config.yaml
crop_scale_min: 1
norm: "layernorm_no_bias"
norm_position: "pre"
conv_stem: false
layers: 12
positions: "sincos"
mixing: "cutmix"
optimizer: "soap"
one_sided: false
grad_clip: 1.0
Rows from block 9 of a small image classifier, named by matrix and row number. Rows with one number within an expert belong to one neuron, the router's apart. Each number is 128 + 24 x the weight over its row's rms, rounded and kept within 0 to 255. All counts start at 0. Numbers have three digits each.
Before each expert's rows are labels from the 100 images, of 14976, where the router gives the expert most weight on average: "strongest on" is what is common among them. Only what is clearly more common there than usual is listed. The data: photos of arthropod specimens (BIOSCAN-5M). In brackets: how many of the 100.
# router: router (model.blocks.9.mlp.router.weight, 4x320, trained with AdamW), inputs 0-159
# up: expert up (model.blocks.9.mlp.up, 4x160x320), inputs 0-159
# down: expert down (model.blocks.9.mlp.down, 4x320x160, transposed), outputs 0-159

# expert 0
strongest on: order Lepidoptera (32)
router.0:148136113117141095140131131112072103169141103110093117140138118120119128140125101163122166117120147128123147157099130138095125086109151135150189180102100120113161112135180147164199143117131110141107148137156094158117162141102115123141124121128147095109099120132135143110127146169107113094093138132122155150111113140133093121128093168158153164164164099121141117101181139128079127081108182158133174102156155146173151106118114131128148135123110091132128120171108131065109092127131155
up.0:155133158124105170146141132139129098127129131132111156108147121191104092092119133188149146212160146127143159143135128120114099151087095096130185130131092101122134156130194085106127138142135142122164135098086146157145134149125169142103149170117099123159141132138149088136142106123125152125111138129139123147165141091112106091120124093123113054149138143151116147131116174167112090152142095087122131129150139146159114104176120136127120153158123066146127157134144132075139095143121130
down.0:163106098147124101152111193123118161118101124171122099138156143152099116143148203141143187109158127104098114107103126142153093133209141164124166102092112142159161110153155156136109141113152124140123105132104160125106112117109121168119117082107156106110166134083170141182101165147130136119126119141115118123113129130132157141132127122111111114115136169111129132129127114153121158143108137122133108070130111100143107123180148096144148133159130118151115102079174143119133165102161140
up.1:109139134119154120137121159129162096142144157126119169175134129162127122096106138113118117118101114115167133176098173173129132097090078145124151119118133099162111152119162137089128130148132150133146106129141141099154092112147119143116119080161121133137097103137098125146139150135130111149130127090141116132126123070137129064127139130203158104098105115098106132155124167118171112135146088104118168112128122123116116099117125140104151162114126117139164129114124120120099118154115139
down.1:069106162121138107167135178118144135155150083140133149092153143152127138145084075070160140103128115126128109125099130120163153195143131163105121139097123141147154155126110090127100138146134143133125163103109103131177158121093128150100127179120091135115166177117162086123127169133112099131137139115120138148108124123123116147128120167114145139099088126166109146135150188101132098164095172141140073093145105120102098102110139150154115124143145127119101128157105126112146110137134140
up.2:125145132140093139094120134120129174113095105138109127154095087102116097140092163156151109122089094125097111143124130073131170121147114145194124132134088112115176088119111130125102086162147137140149101119135136143125157183136094127126124149132125120131142120127139133110101119128126111118165104129134102150117106130117100149160113132140122127098094164181110121114105130154086160182086143161101098159153123084158132106138103168122142142106113129136184118074132149137120148142150142
down.2:080136142123123106159159173141154138094132130164122129116108126128114107127145118146131111100162148109113087118157127086106112112127123158117133141135140127072105125070131123125124118110128095092129155175144114104137124196082142136130144115111151072152126114097082121144110157144125120166124111145125151106119159094131129123117142161130143110108086143145128084124150078100139086161094140114109082145104149098146181126105127113154148114108098157163126114137145114108150136146098131
up.3:124106158163094115097150160121119124134090110139141157150093126130090125110104147114151116134098125087125165109155162109072072103141109127111089132117134139114156127113135167116119120146135105112140132150098128102161137132202140140142153128126116129108145129102171133116140125119142117109137158164145114144059143168126132144100098142129127135104138114112135157127142068106136147156131134129156078110136119094145125139137119132140077094136147139133128185129146149122108144148120128
down.3:119165159096120124115122100127136149184145072112091110103155158096120114106119132121178159160120158136162124106104147086117108113089138127187134167160124146168118110148108119150115113076136130091106055151153110146096101121171085130143143109137130123126110116126117167108178147128151125114129113151209115165122118132173141100127105136128118086136141152149122149142100117098149086157135124156143143146132158137115117138144117124102121074101134115113110136138142116106100141174125122
up.4:142098129108123151152091138128130087134120111111088148121166119122090103150120138139117171138160141105127152120159122144119103109131123119148104126083137151128140136114169108109106128130150111110107108147117111090155117113133102096118114089145158128123122122147163071116128158109105111147122117112164139164168106113148120147134140108131119107154100107141149152140146074185133118164119105120095104110141098174098125114098135122115111083131128118123086087082129133091099199104077178
down.4:135134158142136133132175106144145122139101147172116109122112131147133118091140179134151124159122120152143091124175141097151140136110148152124157119119179108183135106133143159160110093116137106147112144133112133107116128159133127149122128128129151090169118143124162167106115089113094147126119146112098098109123170090122144106118127075174098151158133167151119132131132138143110134106154165081110131159142134119154137123139104088115072140113146128157135112127122163057125124168155122
up.5:101158111131145122133119126112110122090119149166059147090111128140107118099173119143102156144143108105133149154154099156146140090106125118142125085111139119128154109113128145140113175111091107121118094113163176094097088089128130132106126151116141189102161115136115145102144100150115119126117139098116119117082127106147071095099102129135122125163093095141130149143152101174135103179115129126172129137166145168083150146104136162148135128117145109152101143138122156136125081152147162
down.5:184160072094199147113102144144138131153135129114129132165111074079144121102100140107125137121135088125135091158162134125119127154140132076176136153134133151158124150126099147130155163166152126119094118120182125172117147111125124105155105146141103131136114126113108142119090114129113153097149142184133120139096102164133137104136117156137129106165080134126177097195123134121149129124171171144136149122139132101131133165144115126122140149136122135140097166132141139123115175133141087
up.6:117158110122105116163164130125097130143163134159140156117119127147124112097111115100144153094153101134114120149108116163145131133133163105114177169128102134166161100149095113098144127115116106130114089115148171164115163174128067115126115166124152135103110089178132122114110110097159104144131105086134155138124114131155093195074102139167157138143126153139143118113156110131132094109100142122123127122106109107149141159093096126130138145136106143108103134121130135140094156134134156
down.6:129125132068144110082111147096101152100157098095113132148133088178127134159122112138128106137155127123137084116142117141118158111114167146132130158106105098163091121116125134080101122194136128132160115129133104136138146173118160163129132130142178107119098154152127156115067143120094120213141124154106167155113127104121148108156127126150080117130130105111118130158142117167147111136114083104135148157129116120108139102107128103135130107136123126103094090175096098161111122112087132
up.7:142131139167135111139131121165172147114114145138152124164149094118162166108115132128085125144158146143107136111142105128132121093143149122103105147119138125133105113133128113106166149110137139089130168142135139121183097135162125109111136153152121139138114141106132093136124112137120136160168116112084096157121120100124121149112101131155141141118138111162142157125106107161176125161168117151136111125116147137125121155105167165141157093109117123131096136082121117130102114091077125
down.7:128100111176101111139117110182124118112149131100129142104097061121168117138132120112117124122147150097142143103142126108130087109117102122106127132144119145161170115095131106111164100144160163099173105133118115134100180142091100127142105136183127128175096097161126177129137114145121137105095143163098114134128161111146155110117127131120117147148071147132112112158063128113137147134130112124125132143127132122138119087158155120082121139114120153099149106152123135169143168166093135
up.8:154150103125158132122135113095098093123104114125165111112157148133107109096142131158123125139147134137086138139142115151147104096156139177147177147151130168140160119181184124146198129190088181155106133134129130120147132156081119134165109086116107126164127168152116132101095152108114130107127080139115155123156092146128147132156143127093151130092157106144182149132145128168157163117101176153121134145122120141163112101147093146151118179148116129134157133123171125107105095155134088
down.8:096105116159111142152137197127130109134109113158132140110173187160089142101109164105145077171150087123121167152163114105108123131161151113138123121114170113077125108121101092155126136100116112106186132141143169098152115128127142102100162081134145117097097144092099131118147101131135095151123124144150116144132134146100124162120177142161135101157109123085133109093139102086108144115118124165148109109107179101117122125134125137130080149150147153145128135124099132155141166140114150
up.9:135149131130149156129108102119168128162135153109139076107160094131118135097151117153092107153101144106138168138161121070092121129095136150084175119146160131125112114074095152129114159110126129123131120132128125132139116151166097136118145102117099131147129112101171135151143124145163110075121165128069118136104136123132126136100149108124149141108095102106122073113119148117124133139197133113143113162155160141139133169118128105122112165091126119156114115139098125126097107079136099
down.9:098134157112156136129152109132143148118134142127123104141138086116171142105135128117119123081089143170128100112139065131121113143143092105167123121096110161155170119137134117116136146121172134112093154139153104085106096177123082127200075121142107198129112113127134148175151120095135120181159099140158105132105098136121098158110116098106104129132106095116119109123083110145152123103121120119160114093171114158123116129114131144160132128117119108132128107138136155120129109155129087

# expert 2
strongest on: order Hymenoptera (49); family Ichneumonidae (26)
router.2:093154121151149104103149168149175150149116096099127147132121128098102144118127134131169123149102129123093099156086127104123166141136105160151091127145138102100150145126099132142134092131170140136137087127138155159150174138125077153122147145115105099111107127119146092137144159114105099150142095167138145151135101128142105148153121127130124119116091161148103107159136107098130100157103076124089090181083124155133138094129155137099123105187074172152135121142108132131129138136134089
up.0:131121195132146125121147115144163159134122157148134107129128100121096108102105170159130144122107162138102157161097107150109135153149141118100159096150128114150101130129133114117139137200170121119119118130116130111119099109137131113072094138132100074094103142146144085147086144113156145123136182133146147144147112093105116131099135079103089134095114117143087105110158126100111101116173122074118121130125162127108112129114109088099081123093158105141124151142126159133167085102167124
down.0:089164129131161127139196104108127093110161126112122143156186125133088147130116038103128142114121142140112160109155122094173156081143117123110096173126141158132116113103150143131147127113152109135076134132093171121115147142097095128144099115095102100126144114138150118114130130144116162141154116156114078126132153154153125106114116121132149142132148119099132127099131087104166106138159133070135137080118146142113116124162144144134137143150142150119137152163139170153111155123109098
up.1:126125141098147151131121115126136138163143086164083171094124113145088153163122121111120091085140137148115115137116138143135126169142199130149142114128150170150148146131144114107169119120130127130136160100115156142123109155140150105155094142122134167118128104143122137157141113094174087099079113141131138125166120113171119122065094125145158153118170119149112096114133060103151085133122143099131140111127147116099121138180158142151095154182133114109137138130131093127106119127151104
down.1:096131148064130148123126107127070168146135160146120077126124123130152170110123149106119098161103127141090097148100165102130122096122089105121126094118131142143180146094143092123135120142175107072150111176100152113070149127123124149115122115102111139099132059101117105147101143089078138140157141118137107203152138124123130121116143151125155123112101143120075129146124146165138165143133152133093141125100156142081097154125099113110140125103127110119159162123142139113122149096110154
up.2:126173142106166133116164124123124095103061135109162123155159106126094148113189164186122107125060146128139166127077122094095109121151113164120127115130115116121138123144114124147151099132149112104121092105138104116106144091125122099133136119140186127113114122132105121113120107113117127126153124093158106111131135118152149133121132125147124124136150117122104131109141134081156159124065134153117109149096145120113104129149130092135090139115121133146088157113143150121124155099109122
down.2:131125132118108185122139119145108107117137157158079115108114144126093101116101131148111117103099127165142073113114126118118122107110091131148119139110136112153156122148171136122113135155140147138157112119070136148114180128118094133127114173141165145080117095120113108119126155115132089159110151106159161121110110101175192171135087135129099161112105102097130107134106132172123146110159098131099127134150126145125100146086137171157147125135140149105112115116138155115125114121110101
up.3:143154158124135102136110125149108138099120135153122159104093111128133124094153106102163116151090118124126166110150175148137121170104120128116112148102155125091116118100179151111157113121193166138155089171145093084125122144166105146123104127107116118111135094146119139114165157130152117082179100148104122163125134127148134091120077058116113140152139134118103146140124154094136157159138095142153132149110148129158105152136144128164102125145102151120141160122093096099118159103175155
down.3:097081129093121145179126140118126129124153085115081151122127127135155124146111122124129128143144168199136105167131100141117112121122128108119114133159079143145142083133140113111112081124131107137165163163109141216140148133130148118115138090097083132123134120158136116116116143128125132134085154117169111147124137120141086149110165152106146095116157152101156117160123107135146117141158156171138104147139147167138104094134153159091139172130091122126112147144155110141175111139138143
up.4:126110086104152167109133126106137141155096155138125140127162134103156144104152135118146156121092119104128149127124190086098157117132139115120112164128111090167147096162083142126085119072111142155119121117127097131105155140116120139105119110097176158134135108104161118152136117120115082126115106143121156092124076157158113128085126140131172214157085197111104139149092077124123156108091100114114151119116150127139116145174113126103131088179153113110171152112092090147121103133110129
down.4:072127141112091111081109157091143125123150098121129091136118096140149144145070143116158089068093136129121152151110116162166147134132113120130121125140143136108125145098099126142185162162117099105115143105136140117116143125103120130155116190148155171095125125094143145132150121122191180133116121159163092138130137127121148119146160120106121064134123100148131160129110108172092182181165143147119135090071151136164122149102123110174127188079136100125133116127141130099155112125151119
up.5:154144110114152101119129145145127102170173159122166129144081169171113130116124151087127139135157093150123073043109112113169125117124088106126123137154136136125136149159123137123091095130176115137127128136182150107133130096085109098154109104137137134124116163116078107138096165094159125161136203123116111105140133128152096099126151158165176128142129113118134118138134166111110148114123186118149104111141134095099118160127063139145129122152103090122107099113122131107151135140125175
down.5:131181170123157087138126135119128081125121106109180116086132125138137134127138103140101097137136101110146116056099094167148112150092107136147088103115149126170108101126128096159115108107142121153144101166130144132110144105099128135178136092130164128116120124146113146129143124129146114155128158139126138147141121147142143116147114126082126165145129149114135129151142120167153124133184158104133179146165159116160139150116115127136160131126122101137153123162178097126136158099136161
up.6:103171147113065138142132127088170120113089099123092129097154086110133121142131094125105117131102160149156133132139067131138140117185165106125125119115129106171141146082108090130142119172115090153108143145132093125121145119136105166123170104114126111124138168138134161157194109096135083096131121091130127125142138062145084148140114090133190136130144184115141159123100089156117108120140087114098151127121107171060140113143120158148129134115085160122126109131113088121108154124103137
down.6:106147150137162142136087101090100071115130119113123153151131132101107105162094136169133134086129125124126102113186109098145174110083072158131156137163131114149172137135157125162130130138165121118110166141097096120100144157085196106133118111114088134129130111125121089102110129122114101105147139144136122121119145090112119129144152138124170164144117080103130097150181157102112133157131134122099141095093137092105133163116156108097120106093103145142138158131114114127099126146150136
up.7:088143178136092127123178129174157151151147147122144140152144175106127113092132131129165127151118131126125082137124147147118096083124075134111126110134146139133109143158079127121094136097121138160127151149129063157101137115096094123124090145116162128106147114097134139141147167128111115145107138137127149122149113144140131167125131113140109206140133124127120161140178138110161136119151137100144173120089145137137126149102157167133145127146121130130103154128165137171160127115131183
down.7:102161084102153120156110122121145121104163099171136124125132100114067106111153136142150122098125144120131085130152103114122137119145137147119148127101153111147143114155147101182159086129129123104121117111130109098160161079130155090135140158140121152159137134157156169158160158135111092152127152114151106108123154127118104152116136099119106118164097112129120144141121127095157121161110136167104138110123127132119178152148072123127102133138140168111168128143144144113128104159150137
up.8:085133113149131163134116141126106137109095094153144107175191142119127127151106054171128138116093123122139091113112132116135122118110115075169135117161115098115119146143112140165118086121136108127117081089190100138136084133134115142092135141103168099153173145117138106158098133127151141156101114132109142141131142122178172125098133076116152140149134174092079113128130091125138162082134118143094163102108128161124118113107133071137136145125127124111131166162128105154126114113131146
down.8:147156148196153172144138134109117112092158164104115170137088138100141128151181140140091178133086126102154152151137139141139161094103113144165136141116108129123171123095149141164127141129126139123100144114144141138106169163107110091145093153138105139099097135108101140066137167122132122134104162114127103075136111107107103113112127133151087093104141121102147122107169158102118139115110143146115115155101111107103175123109151138129109119096153117133115158116094116154165083161124153
up.9:089097131136074132148134123144150157138184121134123116160165120108144133093136144164137149136127097102164129143148061130120119116133129151128085162087094162149109162093140080108107106104135135118091153145194110117147157157110089124146133144096140104107121128137137162107127126128136120156139097144134142144191130155174147093113119122118133124151146125126117139134117190100120126142104123138137154133173125110142096108128176127114130086169139122108123156143122136094120121112139147
down.9:107125129081154111195090096110144128121133147150126119129138076145137118105116105105145134151156119122110126111120104132111161122153136152164145123186127131110077143096161152136165112136156133127146111108120205143119102133100172118123091108124133165135114127101154152150108117129157143075109165139154095156120138106155116146130126122166100174112089102142142165118183156118120148116116092088127117120121113151127135121132126130144110111153116123084169102114144105121098120152124152

# expert 3
strongest on: class Arachnida (48); order Trombidiformes (34)
router.3:085112169134118118129117128142165150081103174107135141136150170141119148126157116125153134129083126147155109085127127087106120125126113079119105120147121150125098116114078089116081135122145108120098148173115087103103096109138177140107146147143164167154142116111132150141172150138160145145144139172165125105144156117155150114127139097127141086118093177093129145130139144058158100177155090120144097127139127120033093143152153107132149120132114141114094146136172124169166074131166134
up.0:124102093144125156140145162112140115119081113127128140153159162133074111121106192152113101100146135151161095098143130131153149096112137155141132159127106146113099127136129129157121113147165160126166114165110106158101154117126164126127124156193135133112139138121116078132141146130147131159123145146140085113111140119149119131120175167135089097082130128151159132104149110097110154147138099135075123070131116124174151080097156109111122164124147107199127148099142155145141108130131080
down.0:111138145116142118137117127093123104109120121116128140131155083099078067131144100137150150114160121122125170096134128169105139148117149120150127116122094096149109157114110134151104159129126130112168172091192133123109121164117154115108108152143184119117086151131112146133131146130096133163131144141153114103166105143155110163102146135161140110103147121135139149173135156117126090135142125144156114144136117158112079154163149101122101153141121132146166157110147147094153123153156155
up.1:120136098149161137167124120093105125133143140120102073152154137105111137139115123145114130165124161151103136093105135179115127145096128130162143155117125162145137150163079149114118089136120141112176164112136097125104093184158142128146116117160062097102133113104092085100128105108140110107150145122131130140147116168153147121063114094083133165136114128147129114162105112132098144113119139137120144129133123079115154110149113152110096138100139143146136172139092155120124131163142174
down.1:141122136145124174116094107110149120145172077114085112116121153104100091140124173157081096147143100160129107131097145158175168143107108133121129152149102145121118143110097103104140118124100116107114107090097150171119119170120122078136134142130103127115133132102146090118138107137133134149110144122058102129143142131160138146066122090139110155125124057180102106143173153101137166122143095121117138129125153172072088096053123156127105145143131154116095118128117120137124113099150132
up.2:114091126138115092128114141129145173113145112181118134171088131078150110135095105110142081097149121115102107107112154109092113104164112148142127150126130148095127111138141129123155107119160110157118103140119100130191090107138143132130092099126146148122140113086150107128159144140176143139180149121108146120122098140123151174148117124128087145122146133119065097100138104173120109099134069139108146119102139142122165125089114137121132074125117132134134144144121144092129086166099120
down.2:122108159104106132040108147137153127149129121073143113126142145126160139133122187079109086081099126177152142134136125125109133147135142125124136130155114110136151126142117149104169124112106177145127119095108121110128142082120120149134089082138165159154132106140152120184129152130109097111126134156155133130149115136138125163131147161128135093132171111079138134122150098132144135102137155118152127139105123097109100134174104125110140105123146161110131138069142124120145103101119084
up.3:165121138149115150155160089140176142118151160131142142122104116133110149093161145154093165159135127134126159114128123129170154147152149126129127130153144127131104129093132126149118145158099095124133151092147108090159156118141122114147124173155110163109121082119117107100138104113143145144125128107144140121119126130160122113133146075133182118142161162179114156135105100129164086120165135156113124123130165124094126116115105127140083095078133123100067135130135107140113142111118137
down.3:054137155133102110126104142112114128107103113101145129122157119122173124128117132111127128162090125121163086134111154137085106118122140138129156159151099104120156144154124108134062150088154116102134113134121106174141168123088152158114118088117119146109188150126142139108109172105125129114140146146134155126137076152125147127147107168134126121105101092114125116104138204096118140161094126096125153134124113158161127095119099085114131125145118157148140093125147153153125088159122144
up.4:119123125120130146150083101125135122085125133161081135189144080123125129105117142137149121096110132143098131133122144120126153111120146157109115114140133147107129114080070152165122150164129149132121129113132115098132170136115103155134096109173149125124105075111119139135121121138140108117158118118193098114132159152115092142129171141136103129168144158159084155148102159189133131119134113126122093115142081110093146137147109151143127165124143103107139131092125152124110116106121104
down.4:098161143157170120114094126111132088077159105137098104174121097137127110107091162104192148113148102144087130147121177118130144101110121172116125110111133128146162131081112142177131154134133127160112116147129119112112157115135114167165091104108111132104085111149128159148159139110113157103115115126151131157071157121157114112154113127173125129138171142154081132144105159116124130126143139113128110130080132142141158128135108088129151140123184134114126121089092105149164129104132075
up.5:125094145162121141172091135169139122130148139133141101105114205144141110129143140112132159120100106143154126145138184127143097137139123110146120122131104145108114190123163129151125125112084134083149074148136131113155165161125131101105118078114112120128095107187124113134106137134134156081161129140191145096124139136115155081113154126182161117108110099169133097092149162127104127144130155164095162180139081144122113116139101133100125108169131106117117143107160091116127145117117127
down.5:140111145080112097126106143130113129129100157130141125105129115088162141127203150131133080105094124163114139143128157132123150117148134095121120149119108171133110164100121153125125167113133130119148084095127101123103151147105161124128123129135095165109142125119117125125119135121149115102118160096153107138126125112108137104080107135128164126142118123143116107137143125117148145118171131153164135156108115148138131145150139127107137096121119102108123132098127116167166142081159155
up.6:080114128129146164127117135125146116141125136096113158168103086137143125120136082137102131110139169146123143181140137128132135127159110138080168169166129142120093096098168132144087137143105101128120089118128132100147103097123096119102123112143123109153128152143120101145149124093168123115104145125113143154141092085100109140134124148130104104136127167174129094138131155086136126127132108105125125150133159099126128136134107154131120057136131095102102165106132087142132095110125165
down.6:139136118118135109104122074123120127170126133119173120086142142104148162105145125095145150095117083138130112095114141136121089136100169126165079107150083140146156118107113136086157127066088113100144100116119132081123148122175152116117136131133098114135114079101131114121147166114112111155130141109151163137162127111149145126144112105106106113098144129087137099134136094123146080145182092155094167145102125122114120127128160154138114120143141121152172137135095122131092110126133131
up.7:090120122092146122153123137131132103135158081138163150151149150127097146145153148108165162122123109157117133095155128130145111112125093134115113121166114105192129154136132138164103147128130141133099135137093114119134127106133149133154123096083147119146101163104080124097148126107110135105133111135138130104106121127156146182110088156128119139121052100153070148153142155109121148121102140085066089153119147157159131135080110099135130158133093116100118169146129125142094086140141129
down.7:107086110164105158144112129129088143117133157129151121148130122123135157169108129139136144136142089149126134135140103133127116136098149121106127106113127172134115132099144104130134128124145090131112103170110121120097099138149156163092131112124143092140124111121115102131109126159146143103126103122142140172114129078171122134085126147085127125194130152106122103182178109160153127142168129137114135140136113109102072139160095149117161111108131102116151176110149159148109119143108132
up.8:126147179137083134131161137135113093109063150145116190114130155108088122096128125101123130115139130114166146127103144131129131143144126073124122116112149133123145135075152130121130137134138112098158108170136136123121168107139120127138164129168083124151130113169101105142149103111159156103141087152138141091130103128124107113159144099174122099146128160136127123140104126094140123134092064133141103169133110145063077123133144156095114145121140063116130132125142128131155129141145089
down.8:123126141164121137105119114190168123131088149142119128133148139105139149120153130138154115122111104118151138131119128139108142140169147141140123140147147123125162123159149097087122129114111112127079142108164180170129154128156142130170166094167109104139148100164145188147162110094097104139131193155131118096166101120166160128180108151127155102101110123139115111095143153116126120114140131129141103086137167098125165077121160103160106105122120126131146160094150135116138128113096118
up.9:134125144076116125153106107155193133135136133171102111149133138177141152161153115110103143145132094128153124131129143112109116091112154091115102098171132065115166148105091134152170118156079169110137152159110130126116147136132103143129123148122087141156120129135143143131081105165101119105122131118142147118101111132127142134141125153106132142138142097167100146119126121118093132107103145157184133090161145152131132107173093108093105116094110104135120105142092116138106137147200120
down.9:093139145121130114162135157124087114110138118108168169085113132122148147102104115111134133151140119089100122113072112135108139128125113090125081084126127182130100127124073139116143149105098169147126126109154167114134138126100119125147113117098104137137136136139114158090124098118134071111111129115067142119113102107110149163102149115119126145169165103131161191116135147103185117181130100106162110148136124159195142122152183100125128144118157136121139132147102101137177165144103119

# expert 1
strongest on: order Coleoptera (67)
router.1:176116126129121163119118114132104134115134105160139113112080133176146127130136145080087128112182125109130170109167148147142147142141142127106146080106128137135128137113140131131092177163095136125141129075113158136146098124116138128141116097140122140147133138147107114119089098105141149163133120065094097159099160141084126101155117138109102121120120059103144145105093124168117167085114161136109137110139110138122118135108119139124087154080204097113121093118135120118124189092116133
up.0:127110118095140135121161120124118125131110123092118089125117086091125188127124118120096126101126119129092107145138150097102126161136149122175100117088125167167090119141090121142097155104158158135144123128101110140100109113144109083157136141146150156136151116126144130117143096116125126145140117113115151172140098153101110124102164115120114166124134096116117117141118183116117110162145105088131144121108155097147148131102157106149116138144142161109100137129140104116144128112121102
down.0:143096109080122135146167087132145143112068112133123146113170126131140123117119111117153151158185136140103172130114118117126125125114153131130137128121136107132125107152122114158154140134151117124127143100118184161131137137114110136115100126153121161112138130147129107160085134110145148084110122127137124146127105141122159087118150140137137118135089146169133137128131117158138166118151101164155108143146120136147093150099099157126223105139160139123117162084146113135148125149126131
up.1:120125111172089194159118184122136115088138113137139124135137137111127137128127109131135122113120097091118098100182130175145087073106137144175080136136089127158162120109141162135143100152106132115117123175151092100118100126154101132124108144170163145152133119125101125183140138156128120114167085132124104152084140131126093139153081118138126122162173149151160127102129091148154117141129130137141156092122127133107143118158085144110171114172154085159130147117147105100112096130158133
down.1:159099081122094143136108162141102151132112117143148133111140099108111122160130156178111147119134153169135121133146132127126131122130139150147105101108114104094078123153087102109169103131116130151106142121174101144123138118116139122133210153117088144123146097113106101126147138114114106146173115100166173112124167120120143136086166111097090114116141118113111146141152120137124102119168156121133073081093118113121164130085115173112103147132122129141147151091126142115109118126153134
up.2:158105119126164154134130144113133117098105124155134135123134129140121114096105117119090147115124133124106105100103131151090175098117118130173140100135121116176113104110146116123092134161125136143108123080152125125152145111094152124124157139153133164145127119178102142095189118159141113083099140135074107143103142150155148119129146118074129140086133138122110097151117126148124141107067108150172124170121123105129132071122101146087148183127100119125141097069130133107141115084102144
down.2:129139110129132104103094120135092146174153154189142113174169097119116142127138149148117140105151160137124089123121129072120153085104126108135066151145097097149144126175123088137143141105173092170117096103145134151112110137092110105102103107123139117181125107115091121109116164121122084161106112133121108128113176129090093149157111111144058055126114120134136156155114114129115133115089141109127093129137121102129145103151151137094121109134142127147156139157144106141127146167110081
up.3:130090107158157123137171141115137181105131165095147119085164134118140129117137091088100138167150138111125171095143108123117134131090113083135123120156120094144108165133099116146116147083139124127142176110177145089129098174153138152126127133132078126115139139102119148119139121130117137109125174149124128166107126110131085117135167127148118097143111089102163140146128142155162155124144102134140101127193161155137150170070108142113140149098113119136149169118133126139174118093106137
down.3:127122158112142107152108087127126120156130115071094109192083095119122119102118107106100116109123142112120114139127124161126132171122160096126171128142096130112151136126107141061105115154146157132124119134094158121112122127134127085099119118129155138170103135129107124159129143062129125121063130060109132151106110151097168165096113104143170129098127181076121104144118148148169142083137100101107147093159099148123162118127143131117159119148134135127110124151130151096122134148121117
up.4:089143111177116137118159148091094109108100144136124116121118176122106133132157112146137154131109141134143139123161093128149109143107146126128083124129109149130076089106101103133084140110195128101131135165143154129128138062113175118121110148136108125112092102111104140154141094114121091120130158105129107137089188130122108133127172131122121133151144113145121137166127150095107113159091123075127130129174151130145123100095099108164115120096141128143148147074097107155090140115124116
down.4:139112077154172146119108125125132166142143091099127126133145093121123111117131121098147128140130135128130149109112179127097131132076134148115157072144142098107111136135149124137137139092097169151118089126083124098086128146125105138118103113139117128120145153177120133167082150104123123135144125184103131113143115139141111080139118143143123100109144133095129088154149101106133133181094167156160131144132121142143134121129191153100140127131160128187125085141153182147113151140106143
up.5:138183134119118112097121095154145151157115122110125157136127127142140118128142091107123124145145122150120103127121148110134138113125145169082098117157160127081135164170116114117155101109081125116115139141151120165126201093118148138119105149172131172177170153114115123101087130111063154124110149161162163129164136103132150114147154150141130078117130135143162189098138108145139134174127093125121150153126138119148130094122145102129122157138146115092137150095108131111081164048145117
down.5:135167145118137138125072105098119132137117117107091124151145157131130149167103149117104128117116136123077107168109101153120095156126146157110155139144154124100151130061108121143081100132112107102147147127114123170101137115094109104143132137110120123150121124124132136101161125116141104164168106140160123057129139119160122141097155124136111137134099147109097120144138150107141082133094165113131142117135152125109134163131110135171153122121107104085130142166110131115134101109147155
up.6:094163161155115106163140112135146146121146157118137172161109112116123156141138142127154167139090119137138126077141153115128081124099105127147154111110177165111115119133133170112114171119198157096144110172085094118155118112169153171116111098111118151123141142099142074130114109100166097130151107161158107159110140143168135122140149139130168123122114135145120114150117095189136173099154124106131125101111145126110096109101151127132159159122148131097125075099107125118156127111085100
down.6:100134166121159109124111126113149111187144104119101131125126078099138092153131153121142126146149151148137069144092172141122116105165089133123141120170163129114174157144125110129156120137134109102187115136154119138100097164145085086104126084138158119151096097090132096169119151144177185152101133102139113112126127110111096102126100157134134118123149100150094162107128116143132140122141142093105145160132151114111155140130136139124153129126078176108091135116103121147080147108114168
up.7:138134124145120109113136087131123152124063133114147074153147145118122114116099087122100157135116078136123142100114103180135097110129122125155143138145118125157128124168129156110142130122128103169086123096155121087086160127130136137141106115153171155141116097110120136122149130145142128084149110126077130126146136129152119148145099158149162142098079143144119111154129115149127175079145106148164096115122130114113122141129101129150104137146127101119148165164135138139140140103148156
down.7:159122118145167128120141157125185081113127107105130155143144112125066133123100147155124106093152157127148126163126115134134168187136142143135088112125098113085149121116141131130124088156120134115138133136142091161156127120117114124133083111102118152144177127152067152102103118150099103132083128146103116121128135107093151107104134156166113154156135078161156101149110108140122073137123138157151142090150131142105129122137140116150092120127157085178131114141140139107112167098120120
up.8:140109060177125124161140127134130159109115124097119134111150109127114127089138129109113126123125096126106138121086132134125145094125099143111169132079119133129145136148095140104131111143120125137133163134147201141164150127135166132101186121151108136093134112140073137102103132179136110145149130092185136140129082142102131094133135147129143128109101106192111112116125094138089127095130137144148101107137130174139114118095094105137143112134092127130155139092134109096090151114145160
down.8:163156179146145077085090178136152128147149151156168119105131131172099104085152126103139072134111123079139120115108129128141115141160108131065141140131168097137102138133109130116109125113167151119136108143113097152139136122131103153111126152104099134173092114129119091132123104129086158156146118169136141153131099144171120159089125113098156143133151120089116170109162120156182121114146107144119168120167105144102084132115165177144125123094129104122143128087116116137151147092160121
up.9:156118134113099153134117108112101111103130092143094125146107111125162126149151163154127121133125103179129105182118137082132113134070122139138118075135133120140114125143108115094127098128120165107078130105158093151129120134098099098148136135106112130132119146160122158167113107131091109126091118156125111083144089134174157135133151155125123179159116167159135151119162113118118131086090140132107132175174153089146142097111131109160150166122128141131132089122112103149150099174139178
down.9:128141135135164164126126119128113136118053119124143129144131145129102145109169116067133146145126180134111140178118141123139113118095121115170142117109143137133114131150154093144107177145081101120117108113097108100135107072139135148168136117174095137090133150140143075147120107166168122132104154176100138111093127157101123127098136138118134091131132167135115108159122112116134100122123171145092103132119115139162133129077149160142133118106168105113132132098110113140115143111140135